From a checkpoint of a small image diffusion model: soap at rate 0.0038, 30875 training examples.
Rows from block 7, named by matrix and row number. Rows with one number belong to one channel. Each number is 50 + 10 x the weight over its row's rms, rounded and kept within 0 to 99. All counts start at 0. After the name is the row's rms in percent of the matrix's.
# convs0: first 3x3 conv (model.mid.2.convs.0.weight, 192x192x3x3), inputs 112-118, a 3x3 kernel for each
# convs1: second 3x3 conv (model.mid.2.convs.1.weight, 192x192x3x3, transposed), outputs 112-118, a 3x3 kernel for each
convs0.91 095:56 75 24 51 58 59 43 53 44 50 21 50 54 43 71 46 71 37 57 46 56 36 54 46 53 39 52 55 51 40 63 56 52 44 55 59 61 60 52 56 32 55 38 52 32 56 54 56 37 37 60 22 74 42 56 47 38 34 56 55 73 47 55
convs1.91 096:53 58 56 36 36 62 85 49 43 47 57 64 45 62 40 53 47 42 52 38 44 47 55 82 56 46 52 70 50 49 33 47 49 61 63 35 64 42 67 37 70 40 41 39 60 48 63 62 53 26 46 54 61 33 47 41 40 54 45 51 52 57 61
convs0.92 105:44 51 38 58 60 35 70 49 58 44 37 63 40 51 47 53 51 52 53 41 54 65 50 46 43 58 38 69 39 49 37 34 47 54 40 48 50 34 31 69 45 37 45 40 57 43 40 64 55 56 66 56 33 40 50 47 62 57 53 55 56 41 45
convs1.92 103:49 55 56 53 41 50 63 55 43 51 38 69 37 40 39 43 39 53 64 54 45 42 48 54 50 57 43 63 50 48 48 48 58 21 57 40 51 64 46 49 50 53 40 40 46 51 60 44 48 38 45 39 53 63 57 55 40 41 58 42 65 53 43
convs0.93 086:49 38 34 69 53 57 42 40 58 45 60 48 64 37 68 48 46 42 63 41 38 64 62 49 39 45 39 58 55 53 53 44 37 62 49 55 50 54 59 67 44 43 54 83 54 60 47 69 63 61 52 70 48 46 48 57 44 47 51 57 52 44 56
convs1.93 084:65 59 52 29 23 41 47 58 34 50 40 39 48 51 73 56 28 66 37 57 48 58 41 63 60 30 53 48 46 36 45 41 57 46 45 53 37 51 48 66 53 43 54 55 39 59 45 54 48 58 57 59 50 55 45 64 47 42 38 57 48 67 51
convs0.94 103:60 42 58 47 41 56 29 40 69 54 62 55 51 34 33 58 43 44 44 60 52 61 52 69 58 50 50 56 33 59 46 68 44 54 34 64 47 43 54 54 58 42 51 49 50 42 55 38 39 46 44 61 45 55 65 46 62 49 43 50 47 57 44
convs1.94 101:50 54 49 42 41 42 50 50 66 62 47 49 53 38 68 42 54 39 62 43 41 50 54 42 39 62 63 43 61 49 60 51 56 34 51 62 54 60 51 45 42 47 57 52 45 55 63 55 46 42 59 61 39 58 48 43 46 47 65 33 45 58 40
convs0.95 105:66 43 20 46 54 62 43 44 57 38 53 34 43 44 78 60 56 25 41 62 43 46 56 53 45 48 45 48 40 37 71 31 45 39 51 64 58 47 47 55 78 55 56 38 35 37 51 65 56 61 43 47 56 45 67 50 56 38 53 54 60 57 46
convs1.95 109:40 57 50 53 38 64 62 52 53 60 45 38 43 41 72 45 57 46 36 55 47 52 54 61 55 42 31 52 71 51 54 38 51 50 40 56 55 53 47 43 53 38 42 47 57 52 44 48 70 39 62 41 49 61 51 55 31 57 65 55 48 44 39
convs0.96 090:47 63 36 35 44 64 55 57 32 63 50 55 55 51 66 48 38 39 49 51 30 37 52 60 56 50 45 49 58 44 52 49 61 40 48 62 56 56 44 89 36 56 54 50 42 62 49 50 44 31 46 40 62 58 64 59 46 57 46 57 43 53 69
convs1.96 087:68 42 52 24 62 56 39 54 51 51 53 47 38 55 44 54 49 35 38 50 52 57 46 55 52 60 56 59 43 56 45 41 52 42 60 53 50 56 46 47 44 44 40 67 63 46 41 63 54 46 47 34 67 53 46 26 58 56 50 63 48 51 51
convs0.97 092:60 26 71 45 43 36 42 55 47 57 43 43 37 55 62 61 47 48 47 44 47 42 70 57 60 57 57 47 38 57 60 62 45 53 32 46 63 52 50 44 72 52 55 34 51 31 62 53 51 54 61 57 55 39 55 53 50 38 53 42 36 60 57
convs1.97 093:38 62 38 69 54 59 38 45 50 55 64 50 44 42 71 45 40 42 47 37 78 41 40 53 38 49 55 45 61 39 52 48 46 56 47 66 62 58 49 42 43 33 50 60 51 59 71 49 24 35 51 57 51 66 55 42 38 41 38 70 59 59 48
convs0.98 092:35 43 77 76 49 25 46 42 49 44 46 57 53 43 41 53 51 33 48 58 63 52 56 39 44 57 50 36 54 52 47 42 48 62 46 55 56 42 49 79 58 57 36 66 43 47 50 58 30 44 53 48 41 48 47 39 59 42 58 49 39 41 52
convs1.98 093:60 55 45 58 44 46 44 39 55 58 40 41 48 62 45 51 38 79 45 54 48 42 49 65 66 45 41 52 42 42 54 48 46 72 46 69 59 36 67 38 52 38 46 52 59 66 32 56 66 43 51 43 62 49 53 46 56 49 53 38 44 49 47
convs0.99 139:40 37 69 68 59 45 33 54 42 55 49 58 34 50 33 64 50 59 56 36 63 38 53 50 59 58 38 35 60 51 56 59 51 43 66 45 62 36 56 49 55 40 48 09 63 49 32 42 53 86 41 55 58 38 59 47 44 41 53 48 61 69 40
convs1.99 141:55 60 62 43 57 42 41 42 61 58 50 35 63 37 59 45 51 33 47 52 62 42 44 44 50 37 59 42 56 46 60 42 45 55 54 39 52 57 50 44 43 53 51 49 64 54 51 59 57 44 31 49 53 60 54 50 60 57 51 37 52 36 56
convs0.100 093:48 44 47 50 72 38 45 38 75 44 56 57 61 23 64 35 51 32 40 62 51 25 46 59 53 29 52 36 52 49 42 63 51 35 55 53 46 39 68 64 53 53 44 66 38 52 39 64 46 70 41 50 48 47 42 47 55 43 50 42 55 50 64
convs1.100 093:44 43 60 51 54 44 40 60 62 58 52 54 53 53 45 51 59 52 58 47 41 53 35 55 43 48 50 55 36 62 33 58 51 48 47 47 48 28 48 68 59 49 56 45 57 50 60 55 51 55 21 55 41 45 48 44 63 65 39 59 43 50 50
convs0.101 085:41 56 59 43 28 40 47 68 57 58 57 58 37 50 57 38 53 50 41 58 34 55 45 55 45 50 54 55 57 42 42 45 38 66 35 73 39 42 55 40 58 51 60 42 56 43 65 30 74 39 46 39 62 45 47 60 47 48 52 52 54 47 54
convs1.101 082:61 41 47 50 45 56 58 45 48 44 45 67 62 42 55 64 15 56 70 34 52 45 54 38 62 56 54 45 42 45 53 50 70 58 70 35 45 42 49 60 32 53 30 62 58 38 52 51 60 42 32 62 62 46 55 43 56 60 44 42 45 59 58
convs0.102 093:43 45 35 57 50 65 58 25 55 68 45 43 43 56 55 52 51 44 45 40 61 55 41 43 48 60 66 52 45 64 39 53 42 68 41 50 46 57 77 44 43 55 46 44 47 56 37 47 47 48 62 33 62 57 50 48 48 60 44 43 68 45 40
convs1.102 094:45 49 56 38 40 42 80 65 30 48 40 52 52 69 46 64 61 48 51 44 51 50 50 50 35 68 59 44 75 36 72 48 49 48 53 44 38 45 48 55 50 56 41 46 53 45 69 44 70 42 57 46 73 28 55 34 40 50 52 48 50 54 58
convs0.103 084:35 39 42 43 53 33 60 52 60 51 55 38 58 58 54 44 44 65 34 44 44 59 40 47 52 58 46 68 58 48 35 51 51 46 51 46 63 59 38 65 49 53 34 51 37 58 81 62 39 56 28 58 33 59 48 47 52 55 56 72 41 43 51
convs1.103 078:59 54 50 57 53 57 56 50 41 53 65 42 56 59 39 58 38 54 62 63 60 46 41 12 55 62 46 58 44 59 55 46 38 51 42 45 69 53 40 59 35 43 49 55 38 49 52 51 49 51 53 58 49 40 27 64 48 63 32 53 44 57 53
convs0.104 108:46 60 39 70 33 47 46 47 53 34 48 62 57 68 61 55 49 51 53 54 54 67 52 47 53 53 46 62 59 59 47 51 56 43 37 48 47 59 48 64 31 39 40 70 55 53 54 49 64 38 48 49 50 55 50 47 51 49 59 59 59 30 42
convs1.104 111:31 64 46 48 64 43 48 42 43 56 32 40 47 39 62 48 62 44 63 35 47 19 63 52 45 53 68 44 45 51 42 55 53 44 34 63 55 38 58 49 53 49 42 46 43 43 67 49 49 57 34 53 30 67 39 64 60 58 29 40 60 37 55
convs0.105 107:27 70 65 62 67 27 46 22 48 51 51 68 40 47 44 53 40 50 49 48 68 42 56 46 65 49 54 54 54 56 51 43 40 54 63 39 47 58 35 74 57 40 37 38 49 46 50 53 56 53 40 55 48 48 44 49 45 65 47 49 43 56 44
convs1.105 104:50 61 60 53 31 56 37 45 44 67 39 59 48 47 42 59 40 59 49 59 40 42 63 46 55 58 39 57 33 35 65 58 32 58 39 35 50 46 57 75 45 28 40 46 59 40 53 43 59 68 47 48 44 52 48 28 50 40 66 53 48 55 61
convs0.106 077:35 58 55 66 52 48 60 42 56 60 36 52 43 47 61 36 45 57 55 37 50 56 42 42 54 52 49 59 48 43 51 60 48 47 37 65 47 46 31 48 62 65 47 46 47 59 48 37 48 49 45 54 42 47 59 46 43 54 39 44 47 44 48
convs1.106 067:49 28 65 37 63 37 69 47 56 57 44 75 49 52 48 36 71 33 53 47 52 47 48 72 55 50 45 54 71 45 30 38 51 62 63 46 47 50 43 55 45 50 60 39 35 45 36 37 61 73 49 55 59 77 51 46 67 58 38 57 47 54 32
convs0.107 148:50 48 44 59 51 40 45 31 63 35 43 59 49 77 52 52 44 73 41 48 42 60 44 71 54 30 63 58 47 43 50 56 51 55 55 61 53 47 54 52 50 55 47 53 39 43 72 54 43 45 57 44 62 51 59 51 48 44 46 56 55 57 51
convs1.107 160:53 41 63 66 47 56 41 48 61 36 64 51 60 34 44 40 68 60 65 55 59 49 51 48 54 44 63 52 55 52 46 43 55 45 56 46 47 49 55 37 61 47 44 48 50 59 52 38 47 39 55 57 41 51 48 52 55 48 52 45 51 60 37
convs0.108 096:62 32 48 29 49 60 68 29 50 31 68 62 58 42 56 64 61 41 62 55 31 35 49 50 71 35 45 59 65 44 48 33 50 57 61 48 39 41 36 56 47 67 74 39 49 55 51 47 58 43 48 34 69 41 53 51 54 75 51 54 49 54 56
convs1.108 095:39 59 40 43 39 54 63 52 41 49 60 49 45 54 39 44 46 58 41 53 58 61 57 44 57 42 44 62 49 67 51 54 41 48 66 33 63 48 49 43 54 53 47 37 47 48 53 54 55 57 44 61 30 49 53 38 53 37 71 43 53 40 51
convs0.109 111:50 80 53 50 43 39 57 37 67 42 56 66 48 43 40 48 36 63 54 55 43 36 48 47 70 40 55 53 46 58 43 40 52 48 30 60 50 61 53 53 24 48 42 56 53 44 47 49 53 28 79 54 69 32 49 41 47 52 60 47 65 37 50
convs1.109 107:44 48 44 69 37 45 57 32 60 55 56 47 56 46 44 54 41 45 51 41 56 45 72 34 61 30 50 52 32 52 56 53 70 40 61 34 64 38 45 54 49 37 64 46 59 49 43 53 34 41 59 66 56 45 57 50 55 50 26 65 54 56 35
convs0.110 097:53 49 62 46 58 36 47 59 48 60 36 59 43 38 44 34 56 51 65 55 42 38 56 51 40 69 38 56 44 56 44 61 37 61 61 41 45 57 43 74 26 66 48 41 64 40 52 54 56 51 46 27 58 60 60 50 48 42 56 50 63 52 44
convs1.110 095:54 47 62 64 66 62 61 42 37 47 33 50 66 54 45 63 31 53 62 36 60 40 56 53 60 58 38 53 49 57 62 57 30 48 50 38 59 39 55 26 61 46 38 62 35 49 52 49 56 42 57 43 40 60 44 51 52 33 43 70 66 63 42
convs0.111 067:59 43 56 42 45 44 53 22 56 26 68 58 68 47 38 43 56 43 46 47 36 46 44 43 51 59 66 40 39 48 61 41 45 44 53 45 40 52 52 75 44 59 43 49 25 35 40 51 63 47 56 35 54 62 62 62 50 55 45 29 34 44 49
convs1.111 074:54 53 49 59 37 62 52 50 46 32 48 59 55 66 43 60 35 54 48 63 46 62 58 44 57 59 42 38 66 42 75 46 53 50 49 50 53 50 65 23 61 32 56 37 58 42 60 38 75 31 67 42 56 44 50 33 52 56 54 58 47 51 26
convs0.112 149:43 35 60 71 37 55 51 52 64 43 44 70 50 60 49 37 45 58 35 70 40 47 45 50 49 54 51 37 42 51 59 45 52 39 55 42 65 43 36 48 47 51 50 42 54 45 44 51 33 58 64 39 51 52 52 48 63 60 42 48 42 45 39
convs1.112 156:40 48 52 49 54 51 58 34 55 27 46 58 59 56 43 52 46 53 39 54 53 46 46 61 52 60 43 60 35 56 38 63 43 65 53 44 47 68 44 58 25 63 49 52 36 25 60 58 66 44 50 52 54 39 47 44 59 51 56 34 64 40 59
convs0.113 090:57 35 40 65 43 39 47 63 51 35 50 52 41 57 37 62 46 60 46 55 54 36 56 43 68 37 55 47 52 39 45 53 72 39 83 31 45 53 61 44 51 42 50 60 55 31 59 50 54 45 56 53 41 55 48 38 48 47 39 59 56 45 53
convs1.113 089:52 36 55 44 38 55 54 53 67 51 41 65 32 58 50 52 48 56 48 66 51 47 46 27 39 59 41 40 55 70 55 28 42 41 60 42 39 72 60 35 46 58 41 46 41 51 76 41 43 43 66 58 47 54 56 41 60 65 57 39 35 52 55
convs0.114 085:42 66 15 51 46 56 62 62 47 36 45 62 62 53 52 50 56 52 42 46 56 34 47 49 58 53 43 27 62 44 55 69 54 58 39 67 42 68 56 37 38 57 53 44 45 44 49 51 69 53 62 51 60 60 52 55 41 45 51 54 60 45 36
convs1.114 085:59 41 46 45 67 52 49 45 51 64 43 46 37 52 41 57 36 65 75 31 42 49 56 57 48 29 50 43 72 56 53 44 49 43 41 59 53 53 46 53 50 59 48 44 52 47 49 46 58 55 57 30 55 46 35 66 40 54 66 41 47 51 45
convs0.115 080:38 59 50 58 26 45 64 57 52 50 54 68 24 48 39 37 53 48 54 35 54 68 62 38 56 50 53 58 62 57 54 40 61 48 38 58 63 39 55 41 49 64 52 38 63 49 59 56 51 35 60 48 52 45 46 62 55 40 42 52 41 41 44
convs1.115 079:52 51 39 20 51 58 41 45 54 60 44 49 45 59 60 53 34 52 67 57 42 45 36 53 48 53 54 43 53 41 40 43 47 49 52 55 43 53 41 41 69 52 63 67 43 43 40 48 29 74 42 53 41 59 42 78 52 64 38 59 59 37 43
convs0.116 084:58 44 39 37 60 51 48 56 53 52 49 44 55 37 56 59 50 49 61 44 56 59 50 39 53 49 57 53 45 53 48 48 56 62 44 48 45 62 37 67 68 49 56 22 53 60 64 49 28 44 47 53 60 26 44 40 42 45 59 50 39 50 64
convs1.116 081:44 75 59 57 37 51 58 33 48 51 86 45 43 39 68 44 52 48 49 48 49 42 75 44 54 41 55 47 53 61 60 46 28 48 25 61 54 48 41 64 47 46 38 72 44 54 45 63 58 47 30 67 27 56 36 48 45 52 40 58 55 62 47
convs0.117 109:43 53 58 43 54 54 55 37 67 50 49 52 51 57 46 43 66 52 35 56 43 44 38 60 38 45 66 35 44 50 52 52 54 57 36 63 50 62 61 66 54 34 36 58 48 36 38 53 36 63 55 47 36 69 57 52 50 34 50 79 53 47 59
convs1.117 107:53 61 50 42 28 42 59 31 77 50 57 42 47 56 45 46 55 44 38 47 54 58 67 30 50 48 44 39 59 49 55 49 54 55 46 45 55 44 48 32 50 59 53 27 65 42 58 61 45 39 63 53 40 54 43 62 36 54 51 46 51 30 57
convs0.118 112:59 44 62 44 45 47 57 57 55 39 48 50 37 40 58 52 42 65 58 46 55 60 46 51 47 45 50 50 61 39 57 63 68 41 34 64 63 49 37 58 33 69 57 59 42 26 49 61 69 45 53 43 49 69 33 39 56 51 41 53 63 51 51
convs1.118 115:47 56 49 40 72 51 58 41 56 50 47 51 49 49 52 46 44 58 67 27 52 19 61 47 55 46 68 65 53 62 39 34 49 59 45 55 50 30 60 63 65 46 46 66 40 58 45 63 39 68 39 57 48 34 48 34 60 51 60 30 49 59 51
convs0.119 086:45 50 45 46 56 55 76 33 39 53 45 51 45 41 53 40 57 49 45 44 56 77 42 60 49 58 44 53 40 48 43 39 67 54 49 44 45 53 43 31 70 34 41 42 65 55 45 37 41 68 51 52 52 48 55 41 36 66 47 51 53 34 48
convs1.119 083:51 55 46 36 42 56 52 44 45 50 51 39 48 45 44 54 54 44 45 53 37 37 57 55 53 53 51 52 63 32 40 67 47 61 40 57 47 55 44 56 41 63 49 55 60 54 61 45 47 68 44 36 55 39 43 46 60 50 42 41 57 61 43
convs0.120 086:52 45 51 42 31 35 49 66 75 44 53 55 42 55 49 39 64 69 51 43 53 59 50 54 44 52 50 44 60 47 39 58 44 52 33 40 52 65 40 53 47 34 40 56 53 56 41 57 51 65 54 69 59 53 51 38 59 67 66 40 48 43 49
convs1.120 087:53 40 42 63 54 36 49 55 50 40 54 43 40 48 51 38 64 54 45 48 51 57 42 46 69 40 52 58 75 31 54 38 48 43 40 44 51 48 53 46 39 56 40 48 66 44 52 59 60 49 39 43 59 38 51 60 56 56 45 50 52 51 53
convs0.121 075:49 53 66 30 10 62 47 53 53 51 62 58 51 43 58 36 64 43 50 50 37 35 62 44 51 50 44 46 39 32 55 76 59 47 30 45 60 44 71 49 52 50 37 44 52 46 41 50 65 61 36 43 46 62 49 50 49 55 40 59 51 65 45
convs1.121 072:41 41 57 53 63 62 63 43 42 48 57 47 41 49 46 41 64 53 54 43 51 55 44 68 43 45 63 43 51 52 43 29 57 51 54 60 26 56 53 67 47 39 47 53 52 50 71 43 32 22 43 57 60 55 56 55 54 45 62 43 59 56 61
convs0.122 106:38 59 59 43 40 39 50 22 59 59 45 56 54 58 46 34 32 47 61 36 52 55 51 58 43 53 57 37 45 48 59 49 44 50 57 54 50 39 60 62 43 58 54 42 36 43 48 41 50 45 49 57 51 51 60 44 49 54 36 46 54 45 52
convs1.122 108:53 41 46 42 65 72 51 42 48 43 69 50 61 55 25 33 39 60 56 54 45 63 20 47 42 56 46 47 40 39 53 55 51 54 61 64 54 46 56 40 68 26 48 50 57 57 52 46 62 47 35 75 36 56 44 61 49 36 45 40 65 48 47
convs0.123 105:42 62 65 57 42 48 41 62 29 58 68 47 35 69 49 54 48 44 57 55 42 49 53 22 42 63 48 53 54 68 55 38 67 47 47 44 39 64 33 50 49 49 43 39 42 44 55 48 64 55 68 35 45 38 56 52 46 40 42 47 59 42 47
convs1.123 105:62 62 42 47 50 39 36 62 49 57 45 62 51 45 46 46 42 57 42 71 47 54 57 39 34 57 64 57 51 42 34 49 55 55 36 45 63 53 49 46 39 51 59 47 40 54 54 49 31 52 53 53 47 47 71 47 39 54 43 46 54 63 47
convs0.124 092:67 60 49 34 39 36 37 58 51 54 56 59 29 56 25 38 70 65 27 43 54 58 67 61 63 47 39 34 53 47 63 51 53 30 45 62 43 86 53 68 54 39 58 43 71 40 46 58 48 54 74 62 47 40 49 39 53 52 63 43 58 54 52
convs1.124 089:50 52 47 72 46 46 52 46 61 62 51 42 62 52 39 45 46 60 39 54 53 33 59 44 49 56 40 66 56 49 59 53 38 50 40 43 62 55 55 39 55 42 57 26 50 57 59 35 66 41 36 42 40 53 43 46 44 32 65 64 61 49 60
convs0.125 100:68 64 54 45 52 58 34 41 51 48 44 35 46 60 73 57 42 47 61 34 33 57 51 46 38 61 37 67 46 57 52 48 40 57 28 54 53 65 62 16 62 38 75 55 43 61 48 50 44 53 36 37 56 60 32 54 46 62 43 56 50 44 43
convs1.125 100:43 41 56 56 53 44 39 50 58 37 36 71 53 38 47 34 59 53 57 41 40 51 43 38 50 51 60 29 67 40 45 55 44 39 46 66 41 60 30 81 39 34 50 39 64 56 36 65 46 46 40 51 52 58 63 44 53 39 53 54 58 33 52
convs0.126 104:47 53 37 49 69 59 47 39 42 52 69 57 51 61 22 59 38 60 50 49 38 40 55 39 41 59 61 49 42 53 46 51 36 54 49 63 43 55 52 61 43 50 49 47 58 48 57 65 50 43 53 38 68 46 57 60 45 51 38 57 40 50 43
convs1.126 107:51 57 50 69 44 57 57 45 43 44 48 35 59 55 69 48 51 54 55 42 48 54 65 53 39 45 52 53 44 42 66 53 43 37 57 51 40 44 50 46 42 41 62 65 55 43 52 50 63 47 64 45 47 42 56 51 46 50 39 62 64 39 59
convs0.127 088:52 55 56 49 56 41 66 40 52 32 52 34 23 60 49 63 63 45 30 61 65 45 34 43 48 65 43 31 54 63 40 80 57 62 42 35 46 22 55 47 51 40 68 56 45 42 42 55 58 48 48 42 71 45 52 47 49 40 63 51 59 53 42
convs1.127 089:61 45 42 49 40 51 58 49 32 49 40 54 40 47 45 45 59 50 49 58 49 42 50 49 49 44 43 36 47 52 37 45 53 42 50 52 41 52 59 63 43 67 37 46 46 48 48 51 48 28 52 40 63 48 63 47 62 72 28 52 46 57 35
convs0.128 088:66 47 47 39 43 59 60 49 53 49 49 53 41 36 30 48 60 45 63 45 35 52 54 57 54 52 32 45 40 50 70 54 49 67 38 62 61 42 68 38 41 59 59 65 47 48 45 54 44 62 54 65 53 46 53 39 59 43 61 52 57 54 40
convs1.128 085:65 37 58 28 69 53 57 37 48 53 38 50 59 21 60 64 70 37 60 37 55 42 45 37 43 52 51 35 51 50 37 38 53 51 46 48 40 69 57 54 52 40 64 48 40 51 37 40 65 44 47 50 57 66 53 47 42 51 59 33 52 50 54
convs0.129 101:46 67 54 49 39 64 54 41 44 58 59 46 39 31 66 44 36 53 55 59 63 46 64 54 39 56 46 62 42 54 46 53 43 52 58 46 52 35 45 38 62 59 47 48 47 46 64 50 36 46 43 45 52 65 46 60 55 63 55 48 38 57 48
convs1.129 097:59 44 44 50 41 58 65 41 43 47 58 44 48 52 62 55 51 44 37 49 47 63 27 49 50 45 59 64 56 46 54 47 63 47 52 61 47 63 51 42 60 67 57 65 41 55 54 53 62 45 33 42 46 57 56 57 46 52 31 49 46 51 55
convs0.130 051:81 42 34 51 53 15 38 70 79 55 53 44 65 61 48 53 40 45 58 58 40 42 66 63 53 43 53 53 59 44 55 64 41 44 39 62 25 60 33 73 56 66 52 47 47 43 67 40 47 56 64 36 37 57 52 62 37 66 62 63 41 61 44
convs1.130 043:32 53 53 64 47 52 62 57 64 59 56 54 51 46 61 48 55 41 47 26 40 43 69 57 42 48 66 66 41 52 32 61 51 46 59 59 57 42 38 51 42 62 48 43 49 55 55 51 62 39 50 54 45 45 73 48 69 60 32 39 38 49 49
convs0.131 072:40 54 35 36 51 44 54 40 48 41 46 58 43 49 50 54 60 52 59 50 39 63 46 61 65 42 36 59 58 30 39 51 41 38 59 60 58 46 47 61 51 40 45 59 33 71 37 54 58 51 61 47 48 42 53 44 48 44 53 36 54 51 48
convs1.131 071:47 61 66 68 27 42 40 66 52 43 53 52 44 55 71 43 37 54 46 52 50 51 63 36 57 45 37 67 33 57 41 50 58 46 52 39 57 54 45 36 51 55 39 43 51 36 54 36 48 58 48 48 41 60 42 62 43 55 47 52 52 49 34
convs0.132 128:46 50 63 34 52 49 60 45 56 60 55 79 28 75 30 38 80 30 54 64 52 46 61 37 43 45 49 65 28 79 56 60 55 28 70 54 63 66 48 36 32 52 57 41 72 41 41 60 56 52 54 48 55 45 34 63 40 43 54 50 61 42 54
convs1.132 137:39 56 36 63 35 41 38 43 72 54 48 40 72 34 70 38 46 48 41 37 83 54 41 37 50 48 47 53 44 48 51 49 54 43 46 55 62 36 47 42 48 57 74 22 57 42 40 64 59 43 47 54 58 41 40 62 32 51 41 62 66 25 58
convs0.133 108:64 42 40 51 34 40 42 36 38 49 41 25 45 45 54 55 55 52 38 55 53 47 42 53 51 52 56 57 37 57 27 48 31 60 45 67 41 72 45 45 68 45 56 37 53 57 31 56 40 48 60 53 72 48 42 42 53 56 49 24 50 30 68
convs1.133 107:57 63 61 64 47 37 38 40 60 51 57 52 54 45 50 43 38 69 29 49 65 63 60 26 42 37 68 20 52 30 65 49 61 53 56 49 39 52 45 70 50 56 39 35 58 56 44 41 53 47 57 43 64 57 37 55 51 79 38 27 60 57 44
convs0.134 093:46 67 56 33 48 43 57 53 49 50 46 36 45 56 49 35 70 62 43 61 42 53 55 48 38 65 36 48 49 34 51 49 59 41 68 40 40 71 60 65 56 55 42 60 43 42 39 43 54 43 47 56 48 45 37 53 49 63 43 53 48 44 61
convs1.134 094:62 52 49 49 57 43 66 15 48 57 27 57 71 60 11 39 47 55 41 34 64 57 54 65 66 31 57 38 39 45 55 61 48 30 59 60 58 59 40 42 45 44 45 57 53 51 49 44 53 60 41 34 65 43 44 56 36 33 60 47 65 53 44
convs0.135 081:60 51 54 46 43 36 46 68 34 51 35 48 47 49 42 50 46 55 37 58 43 39 65 44 44 59 56 53 42 47 50 65 52 60 47 61 66 43 55 72 25 58 55 68 35 49 67 57 45 49 45 47 45 51 45 47 51 43 44 44 62 45 65
convs1.135 080:50 41 55 45 55 59 42 23 52 51 55 50 55 51 55 35 47 51 47 50 62 53 49 40 41 49 51 59 29 37 40 44 49 44 72 49 42 49 52 37 52 64 51 50 51 39 41 37 45 56 54 60 55 60 53 58 54 36 53 46 61 46 42
convs0.136 124:59 41 55 42 49 27 61 52 48 52 44 63 40 45 54 47 67 66 57 48 63 54 54 58 36 45 43 47 43 43 30 70 63 64 29 55 54 48 53 50 70 43 48 44 58 43 46 57 41 69 48 55 42 58 44 51 46 62 52 41 55 30 68
convs1.136 128:55 58 59 54 50 41 44 38 43 31 52 47 61 31 41 55 64 50 44 65 54 28 72 30 70 20 58 53 54 41 37 54 50 48 68 42 36 71 47 57 35 63 46 59 38 46 59 51 40 57 49 65 41 51 30 54 57 54 63 25 66 48 71
convs0.137 080:42 38 34 46 57 40 47 59 59 65 61 37 55 57 40 67 49 54 54 46 58 52 50 61 48 52 59 56 45 58 48 48 72 61 64 58 65 46 64 56 49 68 53 32 48 48 45 52 54 46 48 44 46 43 46 47 62 36 68 58 60 45 51
convs1.137 070:56 54 47 62 53 58 47 42 49 62 42 48 66 45 46 54 50 42 55 50 52 70 53 64 53 50 36 43 42 49 37 41 37 49 56 47 55 64 46 46 67 58 38 48 47 38 31 52 39 52 33 47 62 63 60 55 48 53 58 43 43 50 33
convs0.138 102:54 37 50 56 52 37 59 44 61 58 47 29 56 73 55 49 61 43 34 62 40 54 56 47 55 49 38 53 36 62 55 43 37 48 56 31 17 50 54 64 38 50 36 52 64 48 58 43 55 61 56 52 49 55 44 48 55 48 58 65 40 33 54
convs1.138 100:50 39 45 74 48 57 48 50 37 61 35 56 52 46 43 59 42 47 63 40 48 27 52 72 50 41 54 57 60 34 27 49 53 43 72 42 44 44 69 56 57 50 42 62 51 52 76 44 26 54 55 65 33 40 45 57 54 58 34 63 50 58 36
convs0.139 088:66 54 40 40 63 57 56 50 35 45 56 49 47 44 40 67 47 53 50 45 42 44 69 22 44 52 44 51 52 71 55 51 46 45 40 57 49 49 54 61 28 51 56 53 42 48 49 53 47 38 57 56 52 54 50 50 47 59 58 49 48 49 50
convs1.139 086:64 79 47 50 48 59 30 48 40 58 60 51 48 50 60 49 32 44 48 41 53 58 30 39 53 49 49 38 54 55 53 50 54 58 45 53 50 45 48 52 63 44 45 56 45 44 52 40 33 46 58 59 56 55 47 51 47 57 54 52 48 40 56
convs0.140 050:76 43 58 62 46 51 35 48 49 44 45 46 30 59 36 48 54 65 61 23 64 57 47 46 49 36 42 66 62 42 47 39 42 46 41 42 54 38 42 41 53 49 52 66 36 49 39 47 48 57 36 61 63 53 50 67 50 62 52 41 52 43 47
convs1.140 030:58 51 51 59 37 58 45 73 45 45 39 59 56 47 54 32 52 57 52 55 49 51 60 48 58 51 47 54 55 54 48 54 38 40 49 50 46 30 54 42 36 50 51 42 38 43 64 43 50 37 48 64 66 34 71 61 66 24 38 36 58 65 46
convs0.141 095:50 48 34 26 81 38 48 74 33 44 65 47 57 42 62 47 40 50 46 45 44 51 46 59 42 45 45 36 45 31 39 38 48 60 71 49 55 58 46 55 45 58 52 34 59 41 48 44 51 49 53 41 61 46 49 47 54 49 52 86 44 43 37
convs1.141 096:66 50 34 60 43 51 71 62 53 51 43 37 46 41 53 61 49 61 38 58 36 41 54 37 44 48 50 58 41 42 49 61 41 57 48 49 31 62 60 30 67 32 65 27 81 64 48 44 55 48 49 66 50 51 60 30 61 49 66 44 51 63 21
convs0.142 095:36 60 41 46 57 56 44 69 54 52 44 68 45 39 58 36 59 46 41 38 57 46 51 36 49 47 55 47 36 49 56 49 54 55 44 51 49 59 50 47 50 61 39 69 27 60 42 50 33 42 41 62 48 68 56 50 51 57 35 50 41 67 59
convs1.142 095:49 41 68 51 54 50 53 60 25 42 50 64 38 59 56 58 28 55 51 53 57 34 63 28 58 44 63 56 41 45 45 42 52 58 59 51 71 42 53 43 51 56 53 59 42 47 44 47 58 68 53 64 42 25 34 42 54 54 62 30 52 43 60
convs0.143 130:55 43 61 52 41 50 38 54 47 66 23 50 59 63 22 46 58 39 45 55 38 40 37 52 28 63 50 57 60 38 43 65 44 52 49 54 50 42 48 41 50 72 63 48 56 44 52 59 56 29 55 59 50 50 53 57 37 39 57 55 42 52 55
convs1.143 136:56 47 67 62 69 36 46 36 53 64 66 38 55 38 59 44 47 32 72 22 46 55 47 60 57 52 37 57 42 40 30 39 65 52 42 49 49 56 27 48 59 45 51 51 67 52 50 58 34 55 52 49 55 46 61 60 64 51 36 57 38 61 33